config.yaml
arch: "preact_resnet"
stem: "deep"
nesterov: true
max_grad_norm: 3.0
Rows from block 13 of a small self-supervised image encoder, named by matrix and row number. Rows with one number belong to one channel. Each number is 500 + 25 x the weight over its row's rms, rounded and kept within 0 to 999. All counts start at 0. Numbers have three digits each.
After each channel's rows are labels from the 100 images, of 14848, where the channel reaches its highest value: "top examples" is what is common among them; "patch colour" is the nearest of a few named colours to the mean colour under the peak. Only what is clearly more common there than usual is listed. The data: microscope photos of single blood and bone marrow cells.
# convs0: first 3x3 conv (model.blocks.13.convs.0.weight, 384x384x3x3, each kernel summed), inputs 220-274
# convs1: second 3x3 conv (model.blocks.13.convs.1.weight, 384x384x3x3, transposed, each kernel summed), outputs 220-274

convs0.369:471548513526499484476509496540488481473512534514462521495474508526503489504522526501530527437521498465545475478511498459429502545531507522509483468442500504497510499
convs1.369:469501493518478466461527451510485489514470527509468454473465489478466501490527522471470481454486518519548511493505486520521467519513523493513446447447487465501488455
top examples: cell type: promyelocyte
patch colour: purple

convs0.157:530543507481512475494552485507490504493490472535506520498465534483491536514529520521527527451495506452490490490507545469503525524505476517506489576467526550462521441
convs1.157:485501484514533523477542530482490484498444486489457484472515511499463516521482515499505503431474482487492469499510491457554498451520449497448515518522496484493484500
top examples: cell type: segmented neutrophil; cell type: lymphocyte
patch colour: white

convs0.346:542450539477495515473502532466484491488495521436530491507504483506497545500498433499499500523544469520508491518513526497411440490504495485487492507512498416513499480
convs1.346:551489489466490508480504520505523490489518494502500475538518491472483509466466441528484532482515490500538530491518496521429502487514486492463538495553525478532499542
top examples: cell type: lymphocyte
patch colour: white

convs0.316:531482511467471476473522496523530510516497479543518456534495543510502501487497478483504481476497503502491467513538529530476435457486475500515510569526486483514495542
convs1.316:474529518468512485483519514512478516485466508499591481504531519514481490478471525492506478454463503513479475516494512499505465482499487527509506502525547505507505475
top examples: cell type: artefact
patch colour: purple

convs0.190:506475514516508467478479500514541537469499475531491474518435519512484499505495500529475494488525469507472483487519555530484547464484502452514526506543495473519486520
convs1.190:491504488477461478513486460476511521493516435470485503517479528510475486468500531488512500532473508467494503458495539515507504491497504483515524440494467483539496524
top examples: cell type: artefact
patch colour: purple

convs0.214:510479504520486500463516487459497491508497502489514478490487525537512479511491470529499489471491491504542475471483478519576484493502474466535502494559501478466521500
convs1.214:528505496521497465539490457544484476493495492494491525483495475511502505487506480514510489499469468506503490500492473478529474529482505509557484508521487517505493509
top examples: cell type: promyelocyte
patch colour: purple; blue

convs0.39:452476489509493503510510495507505488486476501512486504457504496509479506492500468532516461479498504466486514525519447476488500466477530486486496496517467489495485498
convs1.39:502502523530498506502516512507494504498531509508479473519491531495530520522455456483490504493490498475508514503487519485534512518496523492475497516508505478502467474
top examples: smear: peripheral blood; cell type: erythroblast
patch colour: grey

convs0.86:487530508525502491479470470500489482494434494516518535521496518483497458520518507504539503491470463450500487487529519476533486502517498474519458531509461501490459499
convs1.86:481468514482522472512428496450502478471470479547477456500512497517510517501466478487498500476501483462471500502539540516517456489514507516521508513504460551487460515
top examples: cell type: segmented neutrophil
patch colour: white

convs0.224:480482515510516485503504491486491489531491477503501535488511509497477485502548503478530514526471490471512473518481489494537478503512506524465525490521520509485517488
convs1.224:528501526450512520487500526467483485507471474490535551469493519481493509484527511491498481484504482516473533501507531491572487528482509515494478509515495499539504490
top examples: smear: peripheral blood; cell type: segmented neutrophil
patch colour: white

convs0.376:514541475520509506506503512481497514470518523483476521420499456509493526499493486471494475484531540468515512509499500473487509502514515501484519511473486519514530527
convs1.376:499483519497485500512488519513487473441514501517453503528523498518455505500541534478494482513491534524497546442514445478514495511489460522505497483488493481477488472
top examples: cell type: eosinophil; smear: peripheral blood
patch colour: pink

convs0.169:491527499538504489462543514521490465514461530461470518490521510517509475526496506490502503501474480511504518425498476544472466516493511493537490478555499477494493519
convs1.169:499486462485503496475524520469517494498531537529490477505505514495480457506553535497530496505493501478563526472543490488492495513513533523555516483523508504502511519
top examples: cell type: segmented neutrophil
patch colour: purple

convs0.296:471497522505480476495518492509504481541480484513528520511485520517534542481455475516500480480500484509525453487519471495414443530525497524490516489510522535508505496
convs1.296:503517520560492507514496470499505483497474463490497505476477483458548539470442504497454506511499518482515459522536497510423497487489496465469507529509561488534499497
top examples: cell type: lymphocyte
patch colour: purple

convs0.41:508495488527490513449482507479506470488483508479535516493486495493455506495493496498468504523535521509494434465481505456518487484488514494501503495480499501503521475
convs1.41:510502509522540488503497517472497479506540514496481497500527476485485534511450513502512463514505539498521482517506501464505499476507436512488479499545466545475547484
top examples: cell type: lymphocyte; cell type: erythroblast
patch colour: white

convs0.344:493492496487462509548503549495486514519500488482490505497453502476492533482517529528491479545501487511516514523509521516470516488453484492478501494502497506492510511
convs1.344:511487509497516532484511510502477519514503521487515475481513504473522531484490509492522482515490496503504491520532527503505537490497452520539504475486499499506501491
top examples: cell type: segmented neutrophil
patch colour: purple

convs0.274:508545519561496484530525439497508527506475501525526503538511484529541500487491514520533467471525504503483495531532490534498492491547490497468525478446512452502487509
convs1.274:480481540481509486492472493509472562521515519488520483513522494470517464467493512504510503479539519502475489482540534508533546494521561519496518526537472524514464497
top examples: cell type: blast
patch colour: purple

convs0.202:500539505509491486495467497543506469508545480479521502491504504517509477504520443495502515470529511511514461523546588513485431479475518526518494503461522532510519511
convs1.202:492483509488471500503519487466510509461486497497500477475491496482461474452471481501503482485482474481473473522531533453497495472531495485497498444474491497491522466
top examples: smear: peripheral blood
patch colour: white

convs0.222:488509524474484522518526478495494487496467482506495510494470517516506476487497470512452492549481528529527478509528488532540473492502495500479511513500496496506505485
convs1.222:457541527485553528479479499535500512538511431483521496513509525469518506508500499480511500495490483458508486522537506532545501470526525511500501509509473491518541494
top examples: cell type: segmented neutrophil; smear: peripheral blood
patch colour: purple

convs0.95:485494511490556524477490482495475476490523495537512454476548483427523488471501497499557451516512509490522494510508484496526517482510547489474495530499532515473469498
convs1.95:471513535493494503493481461536489493518515552525506526473501485503530494492512488563504554517528527504539549516505546522527515491515529493478507542482502517485526493
top examples: cell type: lymphocyte
patch colour: white

convs0.182:499513461445492508505512481494481493508459483509473515496491500484457499505496443474485498417478490493509515554500510488521506470495467538505463481546502512492528476
convs1.182:455466501501511535481509495485450535497503500504486479516523467508437473515510477509532498513528502490526546556547500472529515503472464479492528528509505488505514501
top examples: smear: peripheral blood; cell type: monocyte
patch colour: pink

convs0.240:499500513537510474468495429537506469487480478505516512493464516462499480533484484551465478498514510491469496524553535485489500482483514529510515462474517505485510454
convs1.240:529526502477485502487519476499550525490488482513483474522480486498472525489489525528509530524553506486483481507537541502502533486481525486489473513463556528511523459
top examples: cell type: segmented neutrophil
patch colour: purple

convs0.101:506495494488501514463484496500490496513494506521488524492509508480482486462524481518551510502477498446484510492521503502415536508525490480488499485545479469488476511
convs1.101:491531515474460506500526491497512510487517471514474507506528487482502493509528512515490496518501502482506484481524495520474505513490525513507469487514461504488485529
top examples: cell type: erythroblast
patch colour: purple

convs0.272:536513494500538516482508524495503500532506482494496465513517542473505499505500508487475492472479540474511486455527545519525514555488490483493513544465472475472477522
convs1.272:475472454489541488514529496520496463500507491455501447519474524485475525495462490504505485497447518488499506498483492476477515480510458529511493467506499493525499472
top examples: cell type: segmented neutrophil; smear: peripheral blood
patch colour: white

convs0.176:485493462498537519503480515449502533495471514468515540468495488475493517481506493510516489520508520514487503522526507482575496511479487504487490468528489524496497473
convs1.176:504500499479503483482473487485505509470506523489504488474495511492491478500507516484524519513502512482467502488521537482536506498480507500481484496509480514491500527
top examples: smear: peripheral blood; cell type: myeloblast
patch colour: purple

convs0.206:504479487488481494485459491525495503475465524503497464468492511497503518465490483493474465550515519525484488491486511516551494495482483516488505522479496495473490515
convs1.206:476475512457508521529512469495528473534480519467520522512522509456487480509502534512500509570498499476503539538544527489540500515490534491486475497526578517524531529
top examples: smear: peripheral blood
patch colour: purple

convs0.337:497543486537514468528481509467523482506476486507509515516499487445501555506495530507474437520440551499505520490528518511483479511511499505494490531458529470511496485
convs1.337:517517503510526513543462513494491468530482501506539524530482530480510493455500499463503475485459526560469515525489451501494483505471495483469502552491518543537484474
top examples: cell type: lymphocyte
patch colour: purple; blue

convs0.40:478489492494460507484463529528478497479489489529475511455498532512466540485451497472441495496494494481518496497495523491436491483481494528493504526508499508504500511
convs1.40:508523469509470529484531493443489487482511482484530545533468515492537553498537501507478468494463492473520498500533537492489488504513474530496487478494469468481483521
top examples: cell type: lymphocyte
patch colour: white

convs0.281:488499442484517483509553538511508485504472484531504536487525526523504501455517504499564437489519476473506486523560488441477474552520497520512498520497496528521557475
convs1.281:485507474498481485509512524496490504470504505476531514494486535518519478462512472499501497475511486516517496512530536479524512493487485483499469493480513513453492488
top examples: cell type: erythroblast
patch colour: white

convs0.147:491523477496492523469466477497507497488484480479567445493505531519489505492484500453505479480533485513474446490475486514510508421499485503503456517502431490500486486
convs1.147:496525477491500468500501524520531467466490513495530501487578562512510475478470479489501516490525497515477495451490538511507475493519523497486549553507441565510473509
top examples: cell type: segmented neutrophil; cell type: erythroblast
patch colour: white

convs0.90:486513508538498479504486546473498470487561499529541481487468512518504505516484492486446479471490510448535540499522532485455522495481477523466505485512488494493511509
convs1.90:514485502504534501477521498466476526515519486504501514504529484475506500430499473489459524473484542445511494499524519509537523476465472527496516495521510478487491505
top examples: smear: peripheral blood; cell type: eosinophil
patch colour: grey

convs0.126:498494487502498499512478481531474516507474502519442524483454516515505483469513490512493516475510554471486487504484480562494451521582545510519509476494504518484498501
convs1.126:498531475505516504469533514493516488598476500517467506502494463521495520504497496486538458499473511537482478470507493508507498527514544532537486482489488515479501506
top examples: cell type: lymphocyte
patch colour: white

convs0.114:501490500500517505482549483508522480495511492522506480488506510497500507487541497512484497480491488482514500521530560500374509511539499537508522562496497539524510491
convs1.114:483491488504473481503459538520546487475457468502507458495468481499494485491528505461483508494501454470497494503537518515362501488511476519504469516489482514526562503
top examples: cell type: artefact
patch colour: purple

convs0.59:508520490492500501504456525455530516475463482473542458471540459522480548468486527489462498532551524487512488495485480523476522478438532521511519495471525504487524505
convs1.59:500509483482470525498463528470469475516482498473503459481504463480470515480488509486462518480513441505482509499518467519532459506504549501471517524455492472561537499
top examples: cell type: promyelocyte; cell type: proerythroblast
patch colour: purple

convs0.352:529448470452484501469477501487477505506504515524492516486516486519485531505504471445496511507444498499477495454489503530563459514464519496480480471496495506503479470
convs1.352:521480475489505518503489488488479521557499490439507542480502507508490523518479517461506501467484479523509507518535506456528503513533487493509533463526509540498502517
top examples: cell type: lymphocyte; cell type: erythroblast
patch colour: purple; blue

convs0.24:484475508520504465505520474508517481537484494477511543512467518512539470520493501514491535486507527483503494480533472502387470526525452508506509488558550505492478498
convs1.24:529487505516481487523512489515525479524489501475487464503525488516507495473475500493485523508483531509519518497495490509420495505511545506517508453543535518507503530
top examples: cell type: promyelocyte
patch colour: purple

convs0.284:479497489495513508488500516467522523494516502500500548529552508518481503476522449483502517499476492534495482479523468513455461511501578504488492560488516471492479500
convs1.284:513461484487482551480457505447472447494495486503505534542492519509497485482552499486476510491492511481484500469521482507475468491522486509496485505453500472519489530
top examples: cell type: artefact
patch colour: purple

convs0.29:494505520526500490500483502461495496502492476468491554479461496496491502519511479496497492499549505401505510492519494473545473511491469495526504494507499492516528517
convs1.29:511508509497522461518494462479501526505512505494505510482486484523507515500504472500512501482498506378503475503504502471583471516486466480481509481496522482505507503
top examples: smear: peripheral blood; cell type: myeloblast
patch colour: purple

convs0.88:520482487523468527502494497501498520565501443498548488456463515525468517456503485476484484465486498517474506507482490474550535530459512493493540494497457494526502518
convs1.88:455462491499510506479479501480543516503488517493506463455485450496525476492479465524491474513530537490509490498494494484462469507526481512472493511525476504501481503
top examples: cell type: promyelocyte
patch colour: purple

convs0.148:503516523517489498479485543463482495470478493494464525498495481502513520503476470496507545524485519436494501530519543510405480500512487484487507477512505492489483498
convs1.148:502506512505474502533514511514486532511486458509484504521506511528504543492513499508475486528474521439537526501531509475435509512503527511514519524523464503487476502
top examples: cell type: lymphocyte
patch colour: blue

convs0.11:495491495497493525507471457474544489497465521500544454512498463488457506498468493486458483466516506540527484468486476506491541473488505489484495494485477460521501481
convs1.11:508541490510529523533490463524517468491504584486491506499505483513468547498435492467491474497496473504505497494514538485484484472511470511475511488522468485504505475
top examples: cell type: erythroblast; cell type: lymphocyte
patch colour: white

convs0.256:480493478523515485503487505477463452471469517496511466526465521463525492506485470505489462527497480527485457518498514487518502505476519501519463495483490530513551499
convs1.256:516514508486467510450495510477476519458466475492499507514484512467478520511501502462482540551492450435516505488508504503544502474540544510509476513507523502480476503
top examples: cell type: segmented neutrophil; smear: peripheral blood
patch colour: purple

convs0.221:487534490511474500521510509509515492524497505529481503491500525523474490529510476529499473470481499500512475501486474482481461477499492505508485511525531471497491480
convs1.221:504511524516497509496524496492514507519525514504488497513493516512490484539507496501505481485509472505505516515502480498517487507475494502499485504517514483490476506
top examples: smear: peripheral blood; cell type: eosinophil
patch colour: grey

convs0.364:484506493502469476490472499450498492537421515468506492496512515515507514530494515519478509529521548489510477514494483491528480491421544489531522515415526520479515493
convs1.364:498465504472492486519506534487473463477487493489529513471503480481509505531507478482478490512532515502477535488509499505488531504521533477497464491468509526492550501
top examples: cell type: segmented neutrophil; smear: peripheral blood
patch colour: white

convs0.203:523504493489484537466499506471461518509487509435510502495495509535480523491503484479462505444523478486532471549489535539482483503473458489505517472514501442515495510
convs1.203:532499509505468488519495463498494502517467508514516474487495484486475504472473496478481531500502523491483470551476506497509477508496578496540514484502491461513504517
top examples: cell type: promyelocyte
patch colour: purple

convs0.372:470501484510507511466455534466501460513486488466472479514464484515474525491514499480468528444495515482512470501527493444486449506446586509521535502498507520520533494
convs1.372:487473500475445513468516510452492512434488487533483489492476541497508468465515508468480541439486464513508468493493510484509480546471484522502486513457470503524525502
top examples: cell type: lymphocyte; cell type: artefact
patch colour: white

convs0.273:476497479494498445517500487445501513504490512511484513501469484499526498496488510494493495495492541413485506473520536481511446514493466520502504473509503506528502487
convs1.273:488479509538505415498478501482515515517515524488480470531524479479511464504478496519499531472491520428503499484498486468598469516495450488482499522517486497489510478
top examples: smear: peripheral blood
patch colour: purple

convs0.26:511506500475523512483467483521499527494502487489482530477508514559482494456515497509485480532534502502498520484486533561534494474473441492466501497461481499485559495
convs1.26:496537450502480504512475520486495518459495495506515536441497523475468454454473479517501472483509498557522502464496499545455490508519543521464489501517497504551509469
top examples: cell type: blast
patch colour: purple

convs0.290:505515461527485475461528471502511522514456492524539519459458539503523513511503539481527527475469515491482470520532493463463451522514517506536488504507500547454574471
convs1.290:527504493485482485490517525493492473500494503477512503502478483476513512500549510500505489493482486508485503476473522505549477495516469512542471479493493531509557487
top examples: cell type: promyelocyte
patch colour: purple

convs0.136:528501523511491516482560499478494503497513507502501502520486481545503511527490508488511538500491463489526476450517498471484524519506494480530527513478468481534457516
convs1.136:490507538506496467509523506482499509505524512464509489501479518539476484510464527510477517487492488513493470530498500547523500471522541493498525478487494517524488505
top examples: cell type: proerythroblast
patch colour: blue

convs0.338:531492501473459518490521501546530510488408480536513510451491526512534535516493501478475473511491490507524518495562506497518518534507521497522477546550494487534478469
convs1.338:494521490471481508498503501494532509539498467526490514458495532554527483515482525496485510494501489489503493508508528483470476521532513517514516565516495544513501489
top examples: cell type: artefact
patch colour: purple