config.yaml
model: "self-supervised image encoder"
dataset: "microscope photos of single blood and bone marrow cells"
train_examples: 194171
image_size: 48
crop_scale_min: 0.3
horizontal_flip: true
color_jitter: 0.4
method: "simclr"
arch: "preact_resnet"
norm: "batchnorm"
activation: "relu"
depths: [4, 4, 4, 4]
kernel_size: 3
stem: "deep"
avg_pool_shortcut: false
dropout: 0.1
widths: [48, 96, 192, 384]
projector_hidden: 1024
projector_out: 128
projector_hidden_layers: 2
temperature: 0.3
init: "trunc_normal_002"
residual_init: "none"
optimizer: "muon"
muon_scale: "match_rms_adamw"
lr: 0.0041
momentum: 0.85
nesterov: true
orthogonalizer: "newton_schulz_5"
adamw_lr_other_params: 0.0012
grad_clip: 3.0
steps: 9500
batch_size: 256
epochs: 12.5
lr_schedule: "cosine"
final_lr_fraction: 0.05
warmup_steps: 190
weight_decay: 0.0
adamw_weight_decay_other_params: 0.01
Rows from block 6 of a small self-supervised image encoder, named by matrix and row number. Rows with one number belong to one channel. Each number is 500 + 40 x the weight over its row's rms, rounded and kept within 0 to 999. All counts start at 0. Numbers have three digits each. After the name is the row's rms in percent of the matrix's.
After each channel's rows are labels from the 100 images, of 14848, where the channel reaches its highest value: "top examples" is what is common among them. Only what is clearly more common there than usual is listed. The data: microscope photos of single blood and bone marrow cells.
# convs0: first 3x3 conv (model.blocks.6.convs.0.weight, 96x96x3x3, each kernel summed), inputs 0-95
# convs1: second 3x3 conv (model.blocks.6.convs.1.weight, 96x96x3x3, transposed, each kernel summed), outputs 0-95

convs0.15 110:495499613488500493592518463435476554537555476521487477535473483549503506475519475561528533450508463520475522463493476448416497471536520436519517494529592500485439474569496495476542545541440515543530433475493505431582490417450512504434485458537546469524522488500484582480513484539466506509
convs1.15 096:524476518510500463494475472460494556428456483427522499457498526486503456506491515490466437483546460510517461518568500426468589517520584518533469533510543502583477577569522481516465511479486545434497471592516516507515456575515552496508483458478486446498499481466460534523537496638460465523
top examples: cell type: segmented neutrophil

convs0.53 095:551506449519535515489467541540485478497469495433553505506470470550465534526474443449491484476511445438538453445481463517536474460490485533479561565471496513507478484474505482519553543496480497464435517499371521456368470547489548447495605489467586553518510532503520492552508459518501462498
convs1.53 096:481523482523490359488492534477488525484457470516539522463527485503521520474479409478498553469512517427514469547411530477466435432489554549482491488530528566500498571452510520575470508517540517495472450449432420419560506489484466477500421468510503516445515480476549480522522454472467507527
top examples: cell type: lymphocyte

convs0.78 077:496537568488472510521519486478464521499501510541487412516484476531502499509492477491567447463412487522546481561487438397541461491533550458517604472488493592493508481512470494416488508503501483458404394449517511519467498526502532511549519493482460564499494491517550463496522592538489466535
convs1.78 101:395438520519522502500470495505397509485513417397481516444432590451494491464569474475512574483486532538483496543477457521500475529519499523416391480495494549477477502528540548436458500527528553468569523491524462510496524487539461467452492482538474483489514514452552519523480519520461508514
top examples: cell type: band neutrophil

convs0.39 094:517447533547476537456514514551569552475522476477527495505469465443568464551433461439509504491503430529493474486535489464535467546533545490508495504498510461508472505495477435486530459526532548610508503438398404415502515492467506502486535499490511511570479457440440514563568462507541448510
convs1.39 096:602459509492559527438534469503571508526472531518511497467464482517566514498500462477472521527551480508478548455524475473539463506563466465565506521489498410565441433465491443497515493543486446485576483503473562505480483427577568540495439438520503557493465512500476542535446556494456514564
top examples: cell type: erythroblast

convs0.30 100:449437500440516538484617505433509497544517502552485507472476534435551475528424459491522487424499500420501491526565474487467490517486475427524524483461431516552504525478485438515541431526545571455475510434489444523523494472480526503572509550483510459465507468450523473540509574479539445458
convs1.30 093:489459458458466457547442534534480438566531478532489483513529508479521558508535469480475570565557444477522531506537489420469444499558483522532552398546494515525457485463536457509437481494577456517517530490525507562561510454464484461453479498523485556461488461513493502477380496489521439556
top examples: cell type: lymphocyte

convs0.27 122:506493519500505470495475509496451476507502479444524500568526501491471407493537442458457458503523446467528512529462438494509481491438491603575476483452486594521471507517520474510569470493494549456478463452476528385459527459537465511476529428473535524451496473568412490518526475596500507477
convs1.27 102:568537515487517458441555558520507471542526502567487462533554482493490477485489511557522491578442528480544533483542420475439508497489520522542428576553441606534544561430534514514516489479481504499516542559437503421480543464537535548517481498485524512502477445545475439525548490442510463520
top examples: cell type: artefact

convs0.83 112:508584503581502528480538521469501521490483534551498476529506503515514468498515466474447408501486521459470426503490531532596514440565497479530495545449527472509448514439447501479512553546522523452532574512422435468496460571497481464546474497491465507419437491424519604501469485474465511514
convs1.83 115:561453562476527479502514479476563461426434480451551494346460505509507484456509505440512443532544522488525486496574504484577560499550480541508497463473470432539439497453454501481513486495498504569478513511485467498499500534495470509500488450554503430471505500518466578499543540562482435440
top examples: smear: peripheral blood; cell type: segmented neutrophil

convs0.73 089:535491477526428553433489444522454492425529509483541489455508534511488412499594511514546481533457528464497494522503520593553498476465483534562518531464486505437558436537458554425497567481541524498444480509435413486451526530481502457478499446461503543460515525526487453446561495517487477453
convs1.73 093:430508510479433503492436486445515525531398441478512452517495447495461475573496470427533509519459515478511465475445473524468567471499528474477497487464501501459464438487451474522441500450450505560560469472501450502511485544454449489464539513511504471425476445477436468476473555360503495512
top examples: cell type: promyelocyte

convs0.2 108:533399515390476564543487527463469445460501601506491538499479541539497476514474468507446538511553405500477561514418554428471499458555527515498456514461489519519486535539509461504529499442524467478473541492427509499479566535518531431468491480547473479517481514488525452433473480461560516507
convs1.2 101:506467509506571527559545473494482468480513476392460502488446499504484450495597450470501511542499477468498482507519490539552543471454499489468444489484487499500499533520493446534605469486508458420499401439540480468516536565540524433542545471451450525536524514485519556446531444573461554494
top examples: cell type: segmented neutrophil

convs0.81 091:503473515543417493500480450528486502525432474430504522482447445423563473530528462460398513499508458492520483480512526525494402549497457547519480525452480478474478467520455535477482471533410450553573508452455511543454456483540549476511511478477501531474438534581473500552462481545581499498
convs1.81 095:441440543466510426510458475522500519456471496405498479511538459527475457473503482471526548474588426443458445510518458504412436504538425480482522415510504510521451491434519478515489439469528568490495419469527549513530473483471480439499504527512492481444450404484488441476471520523493481519
top examples: cell type: lymphocyte

convs0.67 108:519493548531607538534467497407497541493506496528435433464470525496508477487525574478503493469480509520487454552507437471412487497511487511489536553437553519461451491567468497466491540486474512486539458464590529461503478510493504483510550450475453487462471515490474550363468579546478485479
convs1.67 095:548483507481348516473520435470489487502451488466599464438489495534483511495514526541540446485541470486493436530447489485423507516507438537539465539533511546523474525568518542527489454525479490536492508530475479477471450522429488546495513482530489394427439470459512476534547518474531451452
top examples: cell type: segmented neutrophil

convs0.64 099:495518519541581516445494466486479525494460511541536504482485473557510532520444516516484533552509421467498455492529457545498447532543459481502520515425393542503507529429534472516465468515398491516463512465522562476437479465614517553439493515503477521524448509549501464486561434583521483500
convs1.64 093:471486534497474458516471467496441519497467534497496494516499585471493505561488567496538508469566524480450435548492480435425471489537500463448442458553553535535443532424487505612568496471488499591461494419488436469505557504539484483477455489505453455490473441521539464522490468443540492522
top examples: cell type: lymphocyte

convs0.77 097:572530517521484500394486456475549498471411518513507512487521483500498487467470455481451475385528512499447538557584504505500470547550480555520483523480528489528482477517490520562483500452517408527605540450510465499520478529496499461475458450448450492553475477515481439439476479526519420558
convs1.77 106:422526445433551471452499582490448488527513490524505494536453497535478443549535482434579483590581489491501491513435550473450576508501483445479529467495492510524489454458466537512522546459447513548435484431535470446537466470516528491526430492492536469534476600503526491462445489510514527518
top examples: cell type: segmented neutrophil

convs0.47 102:539451512474523516491445595512509459577479489486531522505453546615504479520509476517510506521491471439576541505539510502498489426560429507514494458501453456513486501506492465439514545478502505477452529539359512469453521527489490549533540511460430519491470455466436563504569525549490508466
convs1.47 097:441537591462517508492477436534432530495460414446478507542481478546489530471494449491501536470493534504472469453490541541553492441530519512429547484498538471447512475441529498530493448481464494422501474532500438556523441491444482390516534492477512499524445470487527561430461532455424457474
top examples: cell type: band neutrophil

convs0.23 104:487492535566447563466517508506558491507490521522477551542454541471528479468464499498520533474496440532456547577492491489475495483512494524443442440505479526491544547505538512438441493521516477547533490452554518569558619526553532511495522504469420440488433482515398454457487456567523526450
convs1.23 107:538530504438523550565462443497470483427454513413490507545513512457426464545471464514475455456490504461517556476449530547473535468511475522507511465433493464429499468537511489527489453502516545480405459432481487468521490570559504529557486540514510521501452570524492476538585448517421462551
top examples: smear: peripheral blood

convs0.95 095:527566518524414475484523560466556505460542526422504582515496414554415542514493417460458428496504557474500507506485489525478505499485445474480498456506483508500512536599526420461415524490495477502534540480471498480482513422489517514485525503479509532436458424434471515482494547442522494472
convs1.95 104:439519492534473507558474505537492461496465475453501465453476500499478553513471495410427500543454530441480526501527482463430504510552537495503489409468503505490499447461546464406513493500483379489530483434510466514472573511482524494479514411509464482526532465436452510444513566448470419496
top examples: cell type: promyelocyte

convs0.91 123:481486516525451567494398478503488513436526476506408495465488514438457517442576520503534400444494443486480474449482517516463469473497507465551477519543536492531506494508481499425468508480476428520476485508472450455534513505437491549449500461513462468574481494561451475495443543586571440478
convs1.91 105:454444516521498501505542503491476512482471462409496517496438481411503429527532479478549487438408464488484521492477534453517409505426521493545542535475565458514486507502502503513541454503433594488462480551436489437444555521525466514482484516512474464529543478508473533536604543481500427503
top examples: cell type: artefact

convs0.49 094:522469469397556547456443511497489427500519496520474529498479513518537441515416423492481507448486430488440539479539457544539548467510476513475503528557436452531543542445493487494503548477487499459448461454453461440409498496483501492489506475496509586572483450527451526463504558452565507469
convs1.49 119:440525551504478519437476524468480564467483501503454532525505454438454539481532501492455537535536497396572411494474522418570548513497505492482531455570454477459554550473535507551483525428476533508510456493443457515538479480450477521416532509526557522476503576456485504477542516509453523559
top examples: cell type: segmented neutrophil; cell type: band neutrophil

convs0.20 083:585532571515480492474463491529494546428452477493574508460481501527488549541434497521511481522504505419496535570524533472563496510559542516530522537492513523526528555601543445411462549455473535404412507443544479465563524529460514494479496479443507519526520499496523538445504500473507533472
convs1.20 098:427465472494544467467482426541522484535536486510518522504498436521453508473487401547537395458442533469537430480469531509488548508512496537467490455522491491532577467527527491419505478486502474553527524560487414499447492543423562428504557452551560486484461544473480522491526523477483461528
top examples: cell type: segmented neutrophil; cell type: band neutrophil

convs0.46 093:501516527484469486479466472482493471489511515551390483456590526468545497497416539481427522525512485505438487472446447540481497458466462489478444536548507441560493546478507507503486432505439380407510432506469498542503472483473506497437466477545445505506456490567459493461446455492518536504
convs1.46 093:512451503446533531512511449479513510496427530488506518490470519553501473535491529546515510448553486519459560486405477470485491523465466482509447488477526301569485496492545548525452533514487443429496513478550492516481488581566464521541497457522488490532528497488481475441458527530466462536
top examples: cell type: erythroblast

convs0.82 104:506456542427465499536509477463510489528459485475480465465478502486531540505505499467497548531528412529483512511497469475501542498478440458464494491467481526488515485520546492527475519476498470427442439510502445555510442652460513456539556467547510497477525534565501368562433453543548493535
convs1.82 102:522472504475476517497487466464523497489466439478562483392477505478504432494429430501492416491495478519507365459572517498513515495549572455522420459510473464489483526518438511531497498487546532460458430461493499542489537525464486480531530483483476402436455487513476453549522469576503511504
top examples: cell type: segmented neutrophil; smear: peripheral blood

convs0.5 109:511468449545414500545479604525482489449466531539494495506469474515526593487488423560496564491488448547519488435486509499536541496575494543534483470493470468551418501467524519471461446513480465544554476480529438475478474453442479525496474527462486489434484558539574494524475400472536501477
convs1.5 097:583518514523441543446543450452576485502458548475520548561481491617572523528460522493523463510509552497489482560529485556516525508500515524590548542494466497496504587431474563477525462534465507479511586540533540452511522501508451508531468518495496515538517461539579485456569483531531483481
top examples: cell type: erythroblast

convs0.13 121:530559549482518493406541533548449483444502410508550461463516536531483392536410539519526536435555481470534520560578474443484507502506554517466424489508519529420471498533539481436494468506515459505481501547426483487476478557511534503459553483479515542517553487502480545512473495537455480473
convs1.13 103:512513484449500441496450473540505459472465531527453486461430478491461486551450501509504539442504458443506480460465439456491595500506527449500435480506532426467471478479420502462426466524520478434503475500491477407472515465525459521438454460469519461503508520494533547430493446406419525541
top examples: smear: peripheral blood; cell type: lymphocyte

convs0.80 114:486545521481503551529432527473534512404505476462499431435457458593424578465512478498498468510534500577499460472556533546537497513494481445488473516540497461523467512497577483519460520505433478525444547511464488439438506502464512436428566506477467542500533496553473501484578482484571455488
convs1.80 108:486511459491496524539435580513500450395496490467526450443528483519478512528469429486433580458482453519510512549499503476466503503558537526514544470457549441426525530489504446509467439508453527507492453545434511408545545478464501486465518573503515551483505457441535460539505488445492436564
top examples: cell type: promyelocyte

convs0.92 095:540469530474470535475498502505459437476493501401468510464450452490435432456531492495490473488456535461488469526430470517503524524578446448503452503536569489496514544466533460468435508486531480496427445511489452564490543560500484564494512505477463422430569499498488452491380484528507477452
convs1.92 113:475500412525447443534467431417475474506433480455563500447458454499481373509439502517530460471474502423490466512484497520511561507454481493484433495501494485515506516578532494528517501480482413494487483494556456545460438498500498505544454547491473461418468488434459532515568459483479475479
top examples: cell type: erythroblast

convs0.43 091:459450498480416533526515519501543501492448447541414435453488484483510501428559460573444496467544456497466468525500486526385520532465449428525461535488464524485531451474503518478488513399434474512530507545534456483511507522470504492518505510460453571464446553518546509498418515543500465456
convs1.43 108:473527518558389523452503501442477560523471510417512549549441466525543485549605516490513499529488475558488506479569474513478471481511553514529506467497534468515518546498527510580528514418530503588491579469525510446535494490477466501492451504503458439441511488559578561498479534489514465451
top examples: cell type: blast

convs0.3 107:505521546505530491515495523548500508458481493476515546464443466530462505500488455449471534541466478453524449475533546474512494459564484497460450446544526494527469545566564557520497517521495524452493492475525469481460474608446469500455511488415477432412582522499474502477428448633485465507
convs1.3 092:540465508503512496504478472460505478438507457456513492390485455555465431472465496526520397514517491515473466483557519482536568547511497415528484486543539470481486441513451478524511457463571488479491388521477479546474498512521531433457526546460436499417417450464449496491530519526463525513
top examples: cell type: lymphocyte

convs0.76 096:481518484467512520539401490483528512423532532463492457495457490530524513442486425494530533473521426388507545455479463495380537478477487489466536516516490501478496505504461501516482504515564420475569491501438487479503461482533481549502468560442518510446484529505438544391461538564525487484
convs1.76 095:502500484500478489466593567478500532497499474518516461522478601429451504481532531452525547521381538493532529499479526479519500467464448508487503521548491500490502512512530538447493434464518497532450528578525487575542521460488462420464550495504459575560541541477571537574466529501441525440
top examples: cell type: segmented neutrophil